config.yaml
dataset: "acted Russian speech (Dusha)"
train_examples: 26041
hop_length: 320
spec_augment: true
targets: ["emotion"]
norm: "groupnorm"
depths: [2, 3, 3]
beta1: 0.9
final_lr_fraction: 0.01
warmup_steps: 720
weight_decay: 0.2
Rows from block 2 of a small sound classifier, named by matrix and row number. Rows with one number belong to one channel. Each number is 200 + 20 x the weight over its row's rms, rounded and kept within 0 to 999. All counts start at 0.
After each channel's rows are labels from the 100 clips, of 14976, where the channel reaches its highest value: "top examples" is what is common among them; "band" is the frequency band that holds the peak. Only what is clearly more common there than usual is listed. The data: acted Russian speech (Dusha).
# convs0: first 3x3 conv, stride 2 (model.blocks.2.convs.0.weight, 112x64x3x3, each kernel summed), inputs 0-63
# convs1: second 3x3 conv (model.blocks.2.convs.1.weight, 112x112x3x3, transposed, each kernel summed), outputs 0-111

convs0.73,185,198,193,201,165,198,179,183,202,200,175,195,202,216,206,195,194,209,187,223,197,199,177,223,186,186,207,203,212,196,153,171,218,214,207,168,198,216,170,254,235,197,236,195,208,204,189,214,222,202,203,190,186,145,176,202,181,172,177,159,200,188,182,199
convs1.73,191,187,180,170,199,218,177,205,194,216,199,213,167,215,185,187,198,213,197,209,180,193,174,192,161,210,198,173,204,192,180,211,218,218,224,218,187,205,215,233,182,183,228,182,212,198,236,203,191,201,201,200,215,114,191,203,197,136,164,193,205,201,211,203,220,196,201,194,202,208,157,172,202,181,210,231,233,209,218,195,194,212,172,201,170,215,155,187,187,173,200,212,214,181,190,201,196,192,210,216,202,198,182,192,161,197,183,184,212,209,179,183
top examples: emotion: positive
band: 500 to 1000 Hz; 0 to 250 Hz

convs0.95,198,181,194,221,217,202,201,234,209,224,210,192,212,191,192,213,184,196,186,157,197,158,181,211,194,172,193,211,181,131,194,189,164,167,196,215,195,193,235,185,173,163,182,185,197,195,193,182,219,216,185,210,207,217,193,204,189,227,196,194,209,234,222,203
convs1.95,193,206,216,203,203,176,218,212,215,214,210,204,208,179,194,203,227,211,223,184,193,207,243,206,206,184,206,187,219,228,206,201,238,210,208,183,224,188,220,209,234,240,181,216,213,222,198,246,209,210,210,165,203,244,217,212,179,205,191,207,217,222,193,190,154,199,214,196,225,209,191,194,151,205,213,174,201,216,199,188,228,184,194,210,210,186,237,205,180,186,227,219,259,192,229,219,222,236,183,214,217,188,170,220,211,181,224,226,190,205,218,214
top examples: emotion: neutral
band: 0 to 250 Hz

convs0.72,225,171,202,169,193,201,211,203,196,190,212,184,209,186,196,186,206,210,201,228,194,201,129,207,218,198,201,168,204,146,169,215,173,188,201,189,155,204,182,192,201,207,162,193,203,201,200,188,203,188,193,178,227,185,168,202,199,219,209,199,240,222,201,191
convs1.72,178,221,198,184,189,188,189,198,185,222,182,191,218,180,235,195,202,176,223,163,201,217,223,245,201,194,192,248,194,211,189,207,221,190,211,199,207,191,189,204,185,198,203,220,183,182,212,198,211,194,217,193,190,197,201,217,187,207,191,207,223,210,189,191,200,214,211,188,226,179,182,239,183,173,250,182,185,223,247,161,190,214,199,218,187,174,233,199,180,212,238,199,225,225,226,227,256,214,221,177,167,211,198,195,205,164,209,226,215,212,223,218
top examples: emotion: angry
band: 0 to 250 Hz

convs0.101,243,200,192,164,210,172,186,183,214,176,200,197,191,173,204,192,206,207,196,212,204,190,209,146,209,201,183,176,195,203,159,181,175,187,174,192,204,198,220,147,173,199,160,205,184,200,204,193,175,221,197,212,186,169,198,199,171,209,196,210,185,229,171,183
convs1.101,269,224,209,211,211,206,228,202,223,205,190,221,220,200,201,212,263,173,220,180,191,216,203,210,215,173,218,165,221,199,209,199,205,245,164,193,235,205,191,180,236,217,180,208,198,209,203,201,209,232,221,199,181,245,203,186,207,213,207,202,198,212,215,202,187,199,199,232,181,173,197,189,202,218,198,209,190,197,188,212,201,189,238,188,196,216,235,223,201,245,181,218,210,232,178,189,182,213,192,174,223,186,182,221,231,193,201,213,189,191,192,188
top examples: emotion: neutral
band: 500 to 1000 Hz; 0 to 250 Hz

convs0.6,203,180,160,166,180,147,188,204,192,204,242,198,189,180,160,169,208,218,209,194,188,172,189,173,209,179,193,178,215,188,192,216,204,224,202,198,184,207,167,210,161,219,190,196,187,192,175,232,187,179,195,198,209,212,214,186,200,208,220,186,222,204,191,159
convs1.6,199,183,197,184,226,191,207,201,199,172,175,200,209,165,203,189,188,174,166,182,200,158,210,215,186,182,212,196,195,199,157,184,203,205,231,181,193,241,198,173,156,171,232,212,207,190,183,204,199,192,192,198,198,150,178,240,206,200,194,193,162,184,183,192,191,200,213,226,202,212,145,219,165,195,206,197,189,202,197,185,202,200,207,219,192,143,198,200,207,187,243,180,155,193,215,193,214,213,217,168,174,202,201,191,171,207,188,215,201,200,199,210
top examples: emotion: angry
band: 500 to 1000 Hz

convs0.94,216,203,200,205,152,186,188,215,179,184,199,197,190,195,175,175,181,201,202,173,212,186,193,151,177,191,168,196,197,202,197,169,208,193,207,192,193,185,174,188,203,210,194,219,146,191,232,219,184,188,180,203,154,199,195,174,203,233,204,158,180,178,189,197
convs1.94,200,172,193,183,207,175,202,179,178,209,214,206,204,152,209,204,213,204,197,225,231,207,215,184,184,214,207,150,219,219,168,215,196,186,219,211,227,204,206,189,206,211,181,214,150,210,172,241,218,220,203,202,189,178,199,200,196,210,197,169,209,208,162,192,178,219,227,200,221,195,181,195,194,226,184,187,194,201,187,187,184,183,205,179,183,210,235,222,162,198,223,186,197,148,214,173,226,236,188,182,194,150,208,210,200,181,207,197,155,189,196,200
top examples: emotion: angry
band: 500 to 1000 Hz

convs0.4,168,197,233,184,173,239,221,200,209,163,199,185,208,220,206,156,201,244,204,196,214,214,165,240,208,211,184,209,219,166,194,204,179,201,197,194,182,215,185,232,232,208,208,206,197,213,222,210,237,169,192,215,235,217,200,191,189,211,202,205,201,216,185,201
convs1.4,201,202,213,194,222,179,201,208,208,217,219,191,176,215,211,194,208,219,211,202,201,183,208,208,194,187,194,179,187,217,189,216,220,212,226,165,192,167,194,205,185,186,211,217,206,190,169,130,194,188,171,206,188,197,157,221,191,130,176,191,199,187,202,194,218,190,189,180,192,203,153,181,189,200,188,178,167,172,239,185,198,211,201,200,199,202,193,174,157,171,231,196,176,177,218,214,208,186,225,199,192,205,183,176,151,198,206,175,208,221,188,196
top examples: emotion: positive
band: 500 to 1000 Hz; 250 to 500 Hz

convs0.98,216,186,197,198,215,186,183,181,208,173,167,190,172,182,166,238,163,220,168,188,190,183,192,171,205,188,242,171,187,175,181,195,190,192,229,169,197,193,198,232,188,208,191,187,186,216,163,190,205,210,191,178,224,190,194,219,174,211,182,203,192,194,171,169
convs1.98,219,218,203,176,208,195,192,211,194,192,198,239,193,197,186,217,223,197,206,175,192,210,180,193,207,207,230,232,210,190,187,213,212,194,183,206,221,209,170,219,201,206,207,170,200,231,205,234,204,211,211,191,218,209,217,204,203,216,241,210,219,186,244,205,201,193,122,212,170,194,162,188,193,225,198,210,195,201,177,201,207,195,228,212,206,200,204,181,233,200,190,224,181,213,174,228,205,226,146,200,219,186,197,234,241,202,195,245,198,174,173,197
top examples: emotion: neutral
band: 500 to 1000 Hz; 250 to 500 Hz

convs0.41,184,169,210,210,176,218,193,157,186,169,201,213,200,185,180,191,173,226,187,220,199,205,194,211,211,182,197,179,192,218,156,172,185,211,208,148,214,201,176,244,226,208,219,180,211,205,200,220,202,195,202,207,248,200,195,208,178,189,185,184,198,201,163,183
convs1.41,179,204,185,194,208,206,201,193,187,202,246,207,202,224,197,159,180,191,202,200,203,189,220,164,189,219,223,215,184,199,168,178,206,194,214,207,199,214,198,238,158,226,199,150,200,188,219,209,199,163,222,194,233,155,193,189,187,208,175,201,203,185,223,198,228,206,169,209,210,225,177,187,217,220,225,217,196,197,237,217,221,207,151,201,197,215,165,172,218,176,203,222,191,178,190,194,215,223,200,202,213,206,196,198,170,190,196,140,192,196,188,203
top examples: emotion: positive
band: 0 to 250 Hz

convs0.42,193,202,189,185,207,191,187,187,212,181,191,187,179,193,220,219,164,193,197,210,179,205,198,149,186,157,158,154,190,200,189,198,196,219,190,159,181,176,188,181,176,198,171,227,190,193,176,191,197,243,219,191,208,162,184,203,184,205,227,193,196,212,207,188
convs1.42,230,224,203,193,209,219,180,182,191,190,164,218,213,211,179,195,228,189,198,173,216,203,195,213,214,164,189,184,220,198,216,188,227,197,141,214,229,179,168,216,212,210,204,178,212,202,202,214,202,218,182,208,194,204,202,193,189,236,207,222,227,220,227,220,191,201,162,248,156,203,182,184,197,216,207,236,188,186,211,199,187,179,231,228,215,214,198,191,193,196,178,232,206,242,173,225,202,212,181,194,210,189,193,205,240,196,195,246,194,172,183,197
top examples: emotion: neutral
band: 500 to 1000 Hz; 250 to 500 Hz

convs0.19,198,185,175,201,197,187,184,187,210,187,200,199,218,215,174,205,187,228,175,188,202,202,165,200,201,198,164,181,181,168,199,222,190,206,235,186,177,209,167,208,194,204,211,173,206,210,139,232,164,201,164,195,246,200,209,192,210,226,209,196,188,221,222,186
convs1.19,180,191,187,164,227,170,192,191,207,235,159,216,199,200,187,171,199,239,205,215,197,191,212,209,182,200,176,227,219,216,165,201,215,172,203,204,220,196,189,192,181,136,227,212,187,209,182,210,192,210,150,204,203,179,195,204,194,181,184,190,202,175,184,199,181,188,203,184,197,242,163,215,175,182,171,191,190,185,208,195,230,212,165,221,212,176,233,189,210,188,212,213,171,178,214,236,219,197,210,204,170,228,202,196,172,216,182,212,199,212,178,214
top examples: emotion: angry
band: 250 to 500 Hz; 500 to 1000 Hz

convs0.53,223,185,175,168,177,179,196,202,173,214,224,213,167,189,173,170,196,182,182,193,199,183,204,153,206,164,189,204,198,192,160,203,213,220,199,187,186,209,187,199,177,220,207,184,165,197,187,221,173,180,199,216,163,192,212,176,206,204,204,172,210,198,151,188
convs1.53,195,202,186,202,232,214,211,183,193,161,213,189,204,140,201,215,221,192,155,200,223,165,193,183,180,198,218,190,187,199,167,192,214,160,233,207,197,236,209,191,190,179,202,192,181,185,200,200,208,205,212,172,187,175,182,230,212,192,193,186,161,192,171,170,213,210,221,186,223,195,222,208,205,215,230,203,215,190,193,211,202,197,199,201,194,168,216,206,209,148,247,183,187,194,189,196,233,221,210,170,176,154,190,223,191,177,191,190,183,196,195,215
top examples: emotion: angry
band: 500 to 1000 Hz; 250 to 500 Hz

convs0.11,209,197,231,191,200,231,235,197,205,177,190,186,234,234,208,188,201,262,209,205,229,224,171,234,200,223,206,238,209,154,219,225,186,168,214,208,192,208,198,199,231,197,204,204,194,213,227,211,213,190,183,199,229,211,198,210,192,227,196,206,201,215,186,200
convs1.11,193,195,229,216,218,145,209,226,235,225,201,206,195,204,215,203,216,219,233,205,206,182,202,205,175,208,197,189,188,228,203,226,199,225,222,169,202,182,210,207,209,188,188,236,197,196,173,149,195,208,178,198,158,218,155,210,208,137,166,167,186,176,191,198,204,180,197,178,182,190,184,186,177,182,167,210,191,160,221,171,198,221,188,202,193,206,218,188,171,196,225,202,188,173,218,210,193,205,196,221,198,215,181,195,170,197,215,191,193,208,190,204
top examples: emotion: positive
band: 500 to 1000 Hz; 250 to 500 Hz