Rows from block 5 of a small sound classifier, named by matrix and row number. Rows with one number belong to one channel. Each number is 50 + 15 x the weight over its row's rms, rounded and kept within 0 to 99. All counts start at 0. After the name is the row's rms in percent of the matrix's.
After each channel's rows are labels from the 100 clips, of 14976, where the channel reaches its highest value: "responds to" is what is common among them. Only what is clearly more common there than usual is listed. The data: acted Russian speech (Dusha). In brackets: how many of the 100.
# convs0: first 3x3 conv, stride 2 (model.blocks.5.convs.0.weight, 192x112x3x3, each kernel summed), inputs 0-111
# convs1: second 3x3 conv (model.blocks.5.convs.1.weight, 192x192x3x3, transposed, each kernel summed), outputs 0-95

convs0.120 084:58 44 62 69 35 43 29 20 57 48 62 62 68 48 50 68 38 51 62 62 36 53 91 35 52 51 36 45 73 36 33 65 55 42 48 51 48 40 19 60 38 59 29 26 41 44 69 58 48 57 41 48 51 65 50 37 24 42 63 46 44 27 56 40 60 53 44 64 51 28 55 58 53 56 35 33 02 24 25 25 29 45 42 44 58 56 53 44 53 35 69 53 18 42 43 81 51 61 42 46 57 16 35 58 31 32 21 44 50 36 56 62
convs1.120 092:70 43 43 68 48 52 68 51 55 48 57 70 38 48 60 56 47 60 44 72 19 57 61 53 67 58 41 56 09 37 28 45 67 72 52 51 51 39 46 33 45 42 67 57 80 48 53 39 69 35 57 64 59 46 61 82 50 67 41 59 54 57 46 50 34 59 71 48 50 38 15 60 54 34 41 35 32 58 56 50 46 43 65 57 65 55 48 49 52 32 58 54 36 48 54 38
responds to: emotion: sad (57)

convs0.6 125:31 53 59 28 35 52 52 47 45 29 46 33 33 27 52 40 45 16 48 45 53 42 50 49 54 36 59 19 17 71 45 35 33 25 70 42 48 60 75 43 61 62 26 51 42 27 41 45 53 60 28 48 31 48 41 57 33 53 39 47 30 73 53 35 50 46 89 19 57 45 47 58 44 65 64 22 57 52 61 28 54 62 37 35 46 38 39 47 24 49 61 45 39 18 62 37 44 55 58 47 65 39 08 24 34 48 68 51 52 41 65 34
convs1.6 110:43 39 39 53 40 55 57 73 54 40 69 61 41 34 32 64 57 51 49 52 55 13 55 55 18 38 76 56 51 42 57 69 47 37 47 46 47 77 60 36 48 54 76 51 24 65 39 56 55 57 29 43 32 00 60 45 32 55 50 48 45 55 33 00 51 50 61 45 27 52 37 51 58 25 30 55 46 61 56 28 64 59 53 46 50 56 44 75 45 58 55 57 40 49 71 65
responds to: emotion: sad (62)

convs0.63 086:44 22 41 26 60 50 22 48 44 60 20 21 31 20 35 43 63 43 65 49 34 56 47 48 58 49 38 42 51 68 30 52 53 69 27 24 28 54 42 08 61 40 47 52 54 86 39 46 38 40 56 43 39 58 40 41 70 45 45 71 43 40 40 48 12 45 43 57 19 60 67 63 56 52 61 54 61 44 33 60 60 51 53 57 55 47 33 41 48 36 55 51 63 77 35 56 65 60 27 52 08 28 62 60 64 39 44 57 44 52 75 50
convs1.63 094:56 68 46 65 75 52 67 28 51 41 46 50 55 51 73 58 81 54 54 60 40 62 40 37 71 47 61 34 36 56 43 62 66 68 44 71 53 40 31 33 58 40 32 62 54 39 54 64 59 48 89 28 60 66 52 50 43 50 50 38 75 47 54 79 68 32 55 45 44 74 66 42 29 72 26 54 54 50 67 47 47 73 56 15 76 06 47 44 60 36 39 26 57 56 50 67
responds to: emotion: angry (41)

convs0.0 104:32 26 38 35 32 28 21 41 44 29 75 18 45 36 39 40 33 42 42 56 50 57 31 26 61 49 52 03 55 66 55 42 40 48 48 46 56 59 54 65 54 74 35 63 33 32 58 56 54 28 35 42 43 67 46 50 54 40 43 43 36 60 62 35 51 47 72 16 66 13 57 54 43 62 45 26 52 49 33 29 37 49 47 43 56 41 51 57 17 38 56 48 40 18 67 42 32 32 40 37 66 44 15 40 47 53 69 44 57 44 51 38
convs1.0 102:49 30 31 52 36 51 73 72 56 33 28 55 53 24 49 55 54 31 62 55 59 38 48 52 48 53 63 52 49 33 46 17 55 23 58 37 47 59 28 36 60 82 55 13 45 44 38 47 50 58 46 54 41 57 62 60 48 62 52 47 42 47 23 37 43 76 63 60 57 46 30 51 57 63 54 43 43 63 67 55 71 70 72 20 77 67 71 53 66 48 58 46 62 52 45 62
responds to: emotion: sad (72)

convs0.160 085:42 41 44 20 44 00 55 57 49 67 38 51 52 62 52 50 35 43 52 66 47 58 55 32 38 33 43 58 57 73 61 54 31 30 47 49 36 69 42 56 45 35 48 54 32 60 54 43 38 51 43 21 41 24 60 42 73 35 52 52 32 33 52 43 74 65 35 34 61 55 14 54 55 58 46 22 68 64 57 55 42 70 77 53 56 69 43 76 57 57 67 16 46 47 11 49 57 19 62 57 48 63 43 43 21 34 59 32 48 52 31 60
convs1.160 091:45 48 26 70 25 63 11 39 59 54 67 46 29 47 23 37 34 30 57 50 35 44 54 49 22 57 23 45 48 29 41 24 23 47 48 39 46 42 23 34 31 58 52 40 07 58 64 48 50 45 51 44 38 52 53 40 28 49 46 37 69 37 60 37 45 62 43 63 54 50 51 70 45 50 45 60 53 51 47 34 40 32 30 62 45 78 52 58 33 15 45 62 25 63 64 64
responds to: emotion: positive (77)

convs0.178 109:61 24 35 59 55 38 50 49 34 47 22 09 26 56 58 59 45 35 13 24 73 50 50 54 28 24 40 58 35 32 07 21 57 59 60 48 24 52 71 57 49 23 68 42 57 60 56 60 47 41 58 58 48 27 42 60 51 48 31 52 33 38 46 41 65 72 57 45 45 52 38 31 62 47 62 48 57 51 55 66 27 51 58 36 58 53 10 36 43 43 31 57 40 43 54 42 43 32 74 66 35 67 71 46 49 36 51 45 57 72 46 59
convs1.178 110:37 56 38 45 55 69 12 46 56 53 48 47 43 57 21 20 54 32 53 42 48 57 65 38 20 51 46 39 46 48 47 78 59 49 42 39 70 43 47 50 40 66 58 09 57 34 09 62 49 63 37 43 73 58 47 14 34 35 42 47 63 69 36 54 51 53 33 54 35 77 54 20 25 47 37 57 50 35 54 43 37 54 35 47 51 56 26 39 30 56 60 49 34 43 50 37
responds to: emotion: positive (40)

convs0.67 107:17 47 44 45 55 71 61 65 32 57 65 41 53 43 63 49 38 36 41 28 42 44 37 45 46 44 49 53 44 53 29 45 53 37 48 54 60 43 60 46 39 57 66 19 50 70 39 33 87 37 50 61 44 06 16 27 35 37 41 35 45 62 46 40 47 46 54 26 46 35 66 36 64 47 62 51 57 51 51 40 24 57 33 56 36 17 30 09 39 34 42 37 13 25 48 35 51 50 58 47 43 49 32 30 38 35 27 46 59 43 32 30
convs1.67 099:43 37 53 38 26 49 49 25 45 65 64 69 53 64 75 67 65 36 53 45 31 59 58 43 27 49 65 24 33 46 48 50 47 13 40 39 49 71 54 77 57 47 21 23 43 34 41 66 68 75 45 61 31 40 38 53 72 34 39 32 53 62 50 34 60 52 39 49 35 29 43 48 58 25 70 51 58 42 22 52 35 54 50 38 20 35 67 33 51 48 24 41 48 70 74 45
responds to: emotion: angry (45)

convs0.119 090:63 46 52 07 49 18 44 73 74 64 43 49 55 52 71 74 69 47 30 43 52 68 63 32 53 71 41 39 48 43 51 58 33 33 18 20 54 46 32 07 57 41 51 66 42 37 32 50 53 39 37 43 58 47 35 49 69 33 49 51 29 33 27 43 21 48 54 49 26 18 76 55 59 41 37 39 48 60 60 29 44 39 34 37 61 58 60 50 33 74 46 46 60 57 53 59 55 24 65 52 27 54 50 57 45 34 39 26 59 61 57 59
convs1.119 099:59 52 45 36 47 22 51 14 52 35 45 49 48 69 49 28 47 30 75 36 36 38 33 41 43 44 29 46 18 38 42 62 45 60 39 20 86 39 56 63 18 42 41 65 31 24 45 34 25 34 64 47 46 62 05 46 45 66 45 61 39 30 64 35 48 21 27 35 35 40 61 30 56 30 35 59 55 49 47 26 49 58 74 49 28 32 57 63 50 56 26 50 13 32 47 25
responds to: emotion: sad (58)

convs0.102 088:44 36 48 45 55 48 50 37 49 49 54 25 36 16 50 42 64 26 43 64 20 58 49 40 60 55 44 37 35 08 54 31 50 47 64 64 71 44 33 45 63 55 42 14 58 21 83 58 67 42 57 65 46 40 40 51 42 36 45 21 46 48 50 41 65 73 45 43 30 43 67 53 62 06 66 53 49 62 36 59 41 42 65 56 33 35 40 27 49 53 76 54 33 51 52 41 45 60 40 28 44 47 30 63 38 47 44 21 73 29 56 76
convs1.102 096:44 55 53 54 48 59 64 51 64 49 46 77 26 60 53 46 05 68 71 60 65 51 53 33 61 47 50 68 30 58 50 55 41 53 48 44 45 67 51 43 47 33 76 61 59 34 47 53 33 38 67 54 37 75 37 50 59 64 37 47 56 53 31 44 44 32 35 56 07 45 30 39 58 34 48 73 48 40 56 51 47 36 54 59 26 59 64 61 58 21 23 28 52 28 55 46
responds to: emotion: sad (55)

convs0.95 104:32 34 40 54 42 54 31 51 35 55 48 65 37 42 41 40 14 53 46 27 45 54 33 30 47 46 44 59 91 29 50 29 38 38 16 82 23 53 49 47 56 41 61 62 43 85 27 60 39 45 47 45 54 40 48 46 53 72 26 50 37 55 41 68 56 56 30 43 49 79 20 42 73 87 39 41 41 46 49 42 62 43 29 52 55 41 53 52 61 66 37 29 46 42 31 42 56 41 15 60 30 37 57 80 52 37 52 44 35 57 49 56
convs1.95 093:61 42 53 66 61 39 56 19 50 48 48 23 52 44 43 41 51 52 39 40 38 41 41 55 59 25 55 58 50 56 41 86 52 69 32 47 44 20 50 32 26 43 30 32 35 30 57 39 65 70 77 44 43 44 39 53 60 60 35 59 39 45 53 43 52 03 63 76 57 58 45 39 49 60 50 44 53 48 49 63 29 56 64 43 52 30 31 60 53 56 61 51 54 42 49 35
responds to: emotion: angry (45)

convs0.105 085:58 43 36 48 53 48 57 39 69 51 58 37 44 29 40 54 53 36 43 47 28 73 50 17 52 50 71 45 59 29 36 38 24 42 24 49 32 39 46 59 50 74 48 57 39 24 64 65 30 57 50 44 59 65 39 61 30 18 36 43 21 53 36 43 36 49 44 29 52 43 44 42 71 44 51 44 50 72 39 36 55 43 49 18 47 35 28 24 66 49 39 39 48 16 56 25 43 46 46 37 48 40 06 75 19 37 59 33 40 66 70 53
convs1.105 106:48 66 41 49 47 43 58 52 81 35 65 47 41 55 18 27 52 51 57 65 59 46 61 43 78 66 75 41 55 84 49 65 51 40 37 61 82 27 42 36 54 54 30 53 49 50 33 21 46 58 43 42 41 26 63 38 47 61 52 29 45 40 56 39 46 63 49 54 54 87 58 58 57 61 51 48 27 58 18 50 57 46 62 28 33 55 87 65 58 42 53 61 49 84 44 59
responds to: emotion: positive (63)

convs0.136 089:47 65 56 41 41 42 27 52 38 52 42 20 31 32 26 27 49 52 61 50 20 33 37 32 46 34 61 21 16 35 59 67 43 31 46 08 38 57 50 64 31 28 57 36 49 26 64 45 46 17 29 46 54 50 52 46 29 07 70 52 45 55 49 46 34 31 53 48 41 43 53 50 51 40 21 50 33 58 30 14 45 43 35 57 55 35 49 54 37 32 51 57 43 74 53 55 27 53 30 59 52 52 48 36 35 49 41 40 47 37 43 35
convs1.136 096:56 57 19 43 48 42 43 26 63 43 58 40 50 55 41 37 60 42 43 39 46 53 64 44 60 80 44 64 08 49 42 11 46 87 52 40 46 34 24 30 56 42 53 62 52 47 52 19 44 21 43 50 54 55 48 68 32 56 53 52 50 51 36 23 43 55 56 53 45 71 61 32 48 49 29 79 44 57 40 35 35 60 12 63 43 48 42 72 30 40 60 44 42 51 56 64
responds to: emotion: sad (56)

convs0.35 102:41 51 36 24 32 50 27 65 58 35 30 77 85 31 50 17 53 52 42 62 69 44 38 45 41 50 56 68 50 55 55 54 52 50 17 57 60 60 36 24 33 35 54 45 15 66 54 55 30 27 74 22 19 52 67 19 59 56 54 69 33 53 74 47 62 53 10 52 57 50 34 63 53 37 59 39 67 33 27 59 51 38 51 60 62 44 51 54 45 55 52 55 40 58 57 60 34 50 42 53 33 44 25 51 72 35 57 66 29 59 43 42
convs1.35 101:51 60 58 45 35 46 47 68 46 51 41 62 30 51 64 35 41 62 46 50 23 48 30 55 52 49 48 32 59 48 51 21 51 43 54 56 56 26 39 30 42 49 51 37 39 73 41 50 49 59 47 51 44 48 35 33 30 47 51 47 60 01 22 57 45 48 44 35 55 39 38 46 28 78 55 42 48 46 55 40 44 56 42 54 52 60 36 15 00 24 54 57 44 52 60 36
responds to: emotion: angry (39)

convs0.64 085:25 49 72 37 46 52 59 61 51 54 31 54 35 38 58 55 34 37 48 47 49 88 38 38 56 49 16 55 47 63 48 56 42 22 55 43 50 29 54 33 72 60 48 50 52 64 33 36 75 55 26 49 59 26 59 56 53 58 44 61 76 67 34 50 58 55 65 53 36 52 39 44 53 49 26 39 41 63 45 13 65 76 51 52 54 73 44 45 65 57 18 13 64 69 24 59 69 37 59 43 28 36 34 35 44 62 84 34 55 51 70 72
convs1.64 098:53 53 38 32 28 36 51 46 58 50 55 24 51 54 44 52 55 45 77 45 44 42 79 25 68 36 51 21 21 54 40 91 45 55 20 41 68 57 40 44 34 58 55 63 34 18 28 57 40 55 57 44 37 66 24 43 24 27 45 47 58 46 56 34 44 31 28 03 34 32 66 37 52 44 46 56 52 40 42 52 64 55 54 27 00 46 48 59 43 32 50 60 33 46 64 69
responds to: emotion: sad (56)