{"train_examples": 26041, "spec_augment": true, "win_length": 400, "activation": "gelu", "kernel_size": 3, "stem": "deep", "avg_pool_shortcut": false, "widths": [64, 112, 192], "residual_init": "none", "optimizer": "adamw", "beta1": 0.9, "eps": 1e-08, "warmup_steps": 720}
Rows from block 4 of a small sound classifier, named by matrix and row number. Rows with one number belong to one channel. Each number is 128 + 24 x the weight over its row's rms, rounded and kept within 0 to 255. All counts start at 0. Numbers have three digits each. After the name is the row's rms in percent of the matrix's.
After each channel's rows are labels from the 100 clips, of 14976, where the channel reaches its highest value: "top examples" is what is common among them. Only what is clearly more common there than usual is listed. The data: acted Russian speech (Dusha).
# convs0: first 3x3 conv (model.blocks.4.convs.0.weight, 112x112x3x3, each kernel summed), inputs 0-111
# convs1: second 3x3 conv (model.blocks.4.convs.1.weight, 112x112x3x3, transposed, each kernel summed), outputs 0-111

convs0.68 098:154129178138128148145077131134123144127113112129127125143120127143108102134138180140142122121119088071162125135133109132155135146155114102159128137161163144146180136144090090125140095070129118184126099152119116168141151162077116072120109145125130111150146124161117144144109161104143131114102105125068132103108160137148117137141149119132
convs1.68 091:118088116142116086084112117112098093091142104095123134124137117134114105172120138050111115154133102092116144106064119115127163132115100104168143119124184085104104119119098119164112105116110133149101134133132146153101122088158107097127137108104090154117110118131140111081139126147122125114130121111115156153125118081118132140133122127087
top examples: emotion: sad

convs0.15 072:127110097126102103080147159108123140167133113145130146083129131119138135138121084109134129122147081145092112164174087128137146065104098122154127109082120146112130138082136118162106139128141135161181116105099136123093107134140133111122094178095108164138128122123096083123145144144133166142087114163100113128116117110136136145136108165139
convs1.15 111:121167141078136117140122091136159077120087141088116135128130140114124104171147151130127097142120061094129098116141139106091095137128098150123128093130107111142109148135151121145090115115120149072141126120121139119149149119128144174164112121129123109102111136101133121122072078146075113123138153123115080142133085143166101119112105152126
top examples: emotion: angry

convs0.111 099:167145081131128135131112140129134149085101113117117114131141083090125123135104123114124147145086109115119124111119101105111146116120125121143121164145122128167173114092066113115158104120112143113101110143123148120121126166117108088105125152134132147118113073138094146052077119134150091107126133118140109084055124125129110128127127086108
convs1.111 106:137142128160131095116106164119135121120154165123160127151134151133125080184094139128125142158136116142122102126125134128146182120125126148151156153089130155134151157189121104144126139183117103116106153138141125151097119134173125124139134117112076133109169116128131138135174115204116131155095126119133132140139140118135205122133144163124
top examples: emotion: sad

convs0.10 125:084115127096122118146095116120122096076074119120077082103120138095105122130107125112079156134110138085176129112133154140109108148118122103127122125123123128158066121107095126126113115099129117118126136106117107160111128100125112158177102135093115117124122142113122090123117101128116061112125118143134105123101097059104120101142109125108
convs1.10 146:152137152134173133134101135156127119134075109139145068125098131140161133129120133142114123130096117098133182107148138142121150157132188139172163151125139140090139146142132144163132120110107162104123126151136157149152128120186131098130139181138120165124129111137069154151159152125179121159159143111113132106146172133153128162119146124126
top examples: emotion: angry

convs0.83 124:111122104142162165111082113143096130150054143154107114129105157137139140153094147143131136152120151081143131131091113128108133124140120109130181137138151140102145154144097155146175146148122146144141149120150106188138145142160148148139102141101065161163134144123158124139133152143116126116146155125069156117152133151099141121141129164156
convs1.83 094:122088114155080116099102124078073131116160107116135123123130126122127092161082154124111097107113123102087113123114117100100105100103114114137155089117148110117113118072115111130145085116127147166119140137104138107154087084167120108151093124099107099149077104084118145118137169143132137111126136123144118137138131100138134130093089142097
top examples: emotion: sad

convs0.70 108:151125072161145126157116124151112129140096131141119126153117165146118140119112130142105129154102114112130126114110094126134109123090092090182150096157163131137117155103107111134134098123146102093142101109099142214171177116197158098154120169143152096095136118116128134102094133130131131144124141117110143111107136141126142119158107143148
convs1.70 096:128153108112150096111107138123108099134110144128157072154101138094131142152087120097116119116129104138134112063119105092102129109144098105179186123122108125123100114124114125088141111089122055150123135108133131055110096143097147126121130102158106124101102096120141092137110156108116140150142133128133104105131134152111118154111118120097
top examples: emotion: positive

convs0.40 101:143134108109105145109165163131140133154133146127139179164134112111127107099154123157153174119145100120131140174155130100119129111179103145125132085110145084111212109152109131130131112141123147088116138139114116171156144142143112142103166142121138107136132106195123162173159143154141126145142118120111125094130158146112107127091116101132
convs1.40 085:102099120134106133119112138115120072144119129099157128098146123153141097139120121136101125106119094101089096115122124125115127147115142133129152133077167129091106104123130095127100109085105128089102105103115125167085113091117075148103113147103143140125102086146089111101143125125135177130096127107116136122089064133152146154133112132070
top examples: emotion: neutral

convs0.64 115:103131152124120116129129143098148121122125112125137163164164124101126080105166140090100148144163062140161130123151163155133116079161103115147131083120147129123137125144132067158093123100132098152141151112048119160129116098128114126158137128144149149133093125145113098137140145124112139149129101107162117134096109091134133124122094098100
convs1.64 129:135127123161125157134115112110118119125122068125122109107103168116096108124136144131131096125121093122099122088089107141110124117093071090076150091107157127129103128088102117149157135095116121139122109119129103142143128081092120120112087104137098060133085122109115137081140165124138139113121120102110112091135122127162109146130079115101
top examples: emotion: positive

convs0.95 103:158128084145152104145123169114177147126087141127138136172152117136092122111145106130127087110103078158098124125090124103133106122128072058136128100163148104137145105129125096102115076123145117122108147107094111143130134116121108093171126128129149051091112141144122146122126126133107147124151100121134092113111148139130141109106134106129
convs1.95 097:146127143119140045095130154126117133142115154095134108128070129150137128126118128154089144109131129139090124082118122169099121098146108107126123154111099139103173149167160100122129097146131110110094156143153090112105109137111105101163132138091130151128120140102100099144151137129115129121105109125104132109085135096166159092129126119063
top examples: emotion: sad

convs0.42 102:131091058086109111107149144126118125127142096115134176160119138105107149126124109092118126171135137163115132145114114091129120123118082150091084132130133115141122124126125123138096117158116140086106129104143155157106128143146151140130099133097156131173084089153102132099138126143153121124128176066146110099133118178109146159120092096141
convs1.42 099:129128120102094138142121092107087098122103144105133126145118139120093116098078137076156118098109121113162103137105127142103109162121125123111171102103111119108123121094104094073140105111143101122140127088115072148123139126090122109123086129091149114081103142081170090138126128124152151120116121138133129091162104127145108144070123146124
top examples: emotion: neutral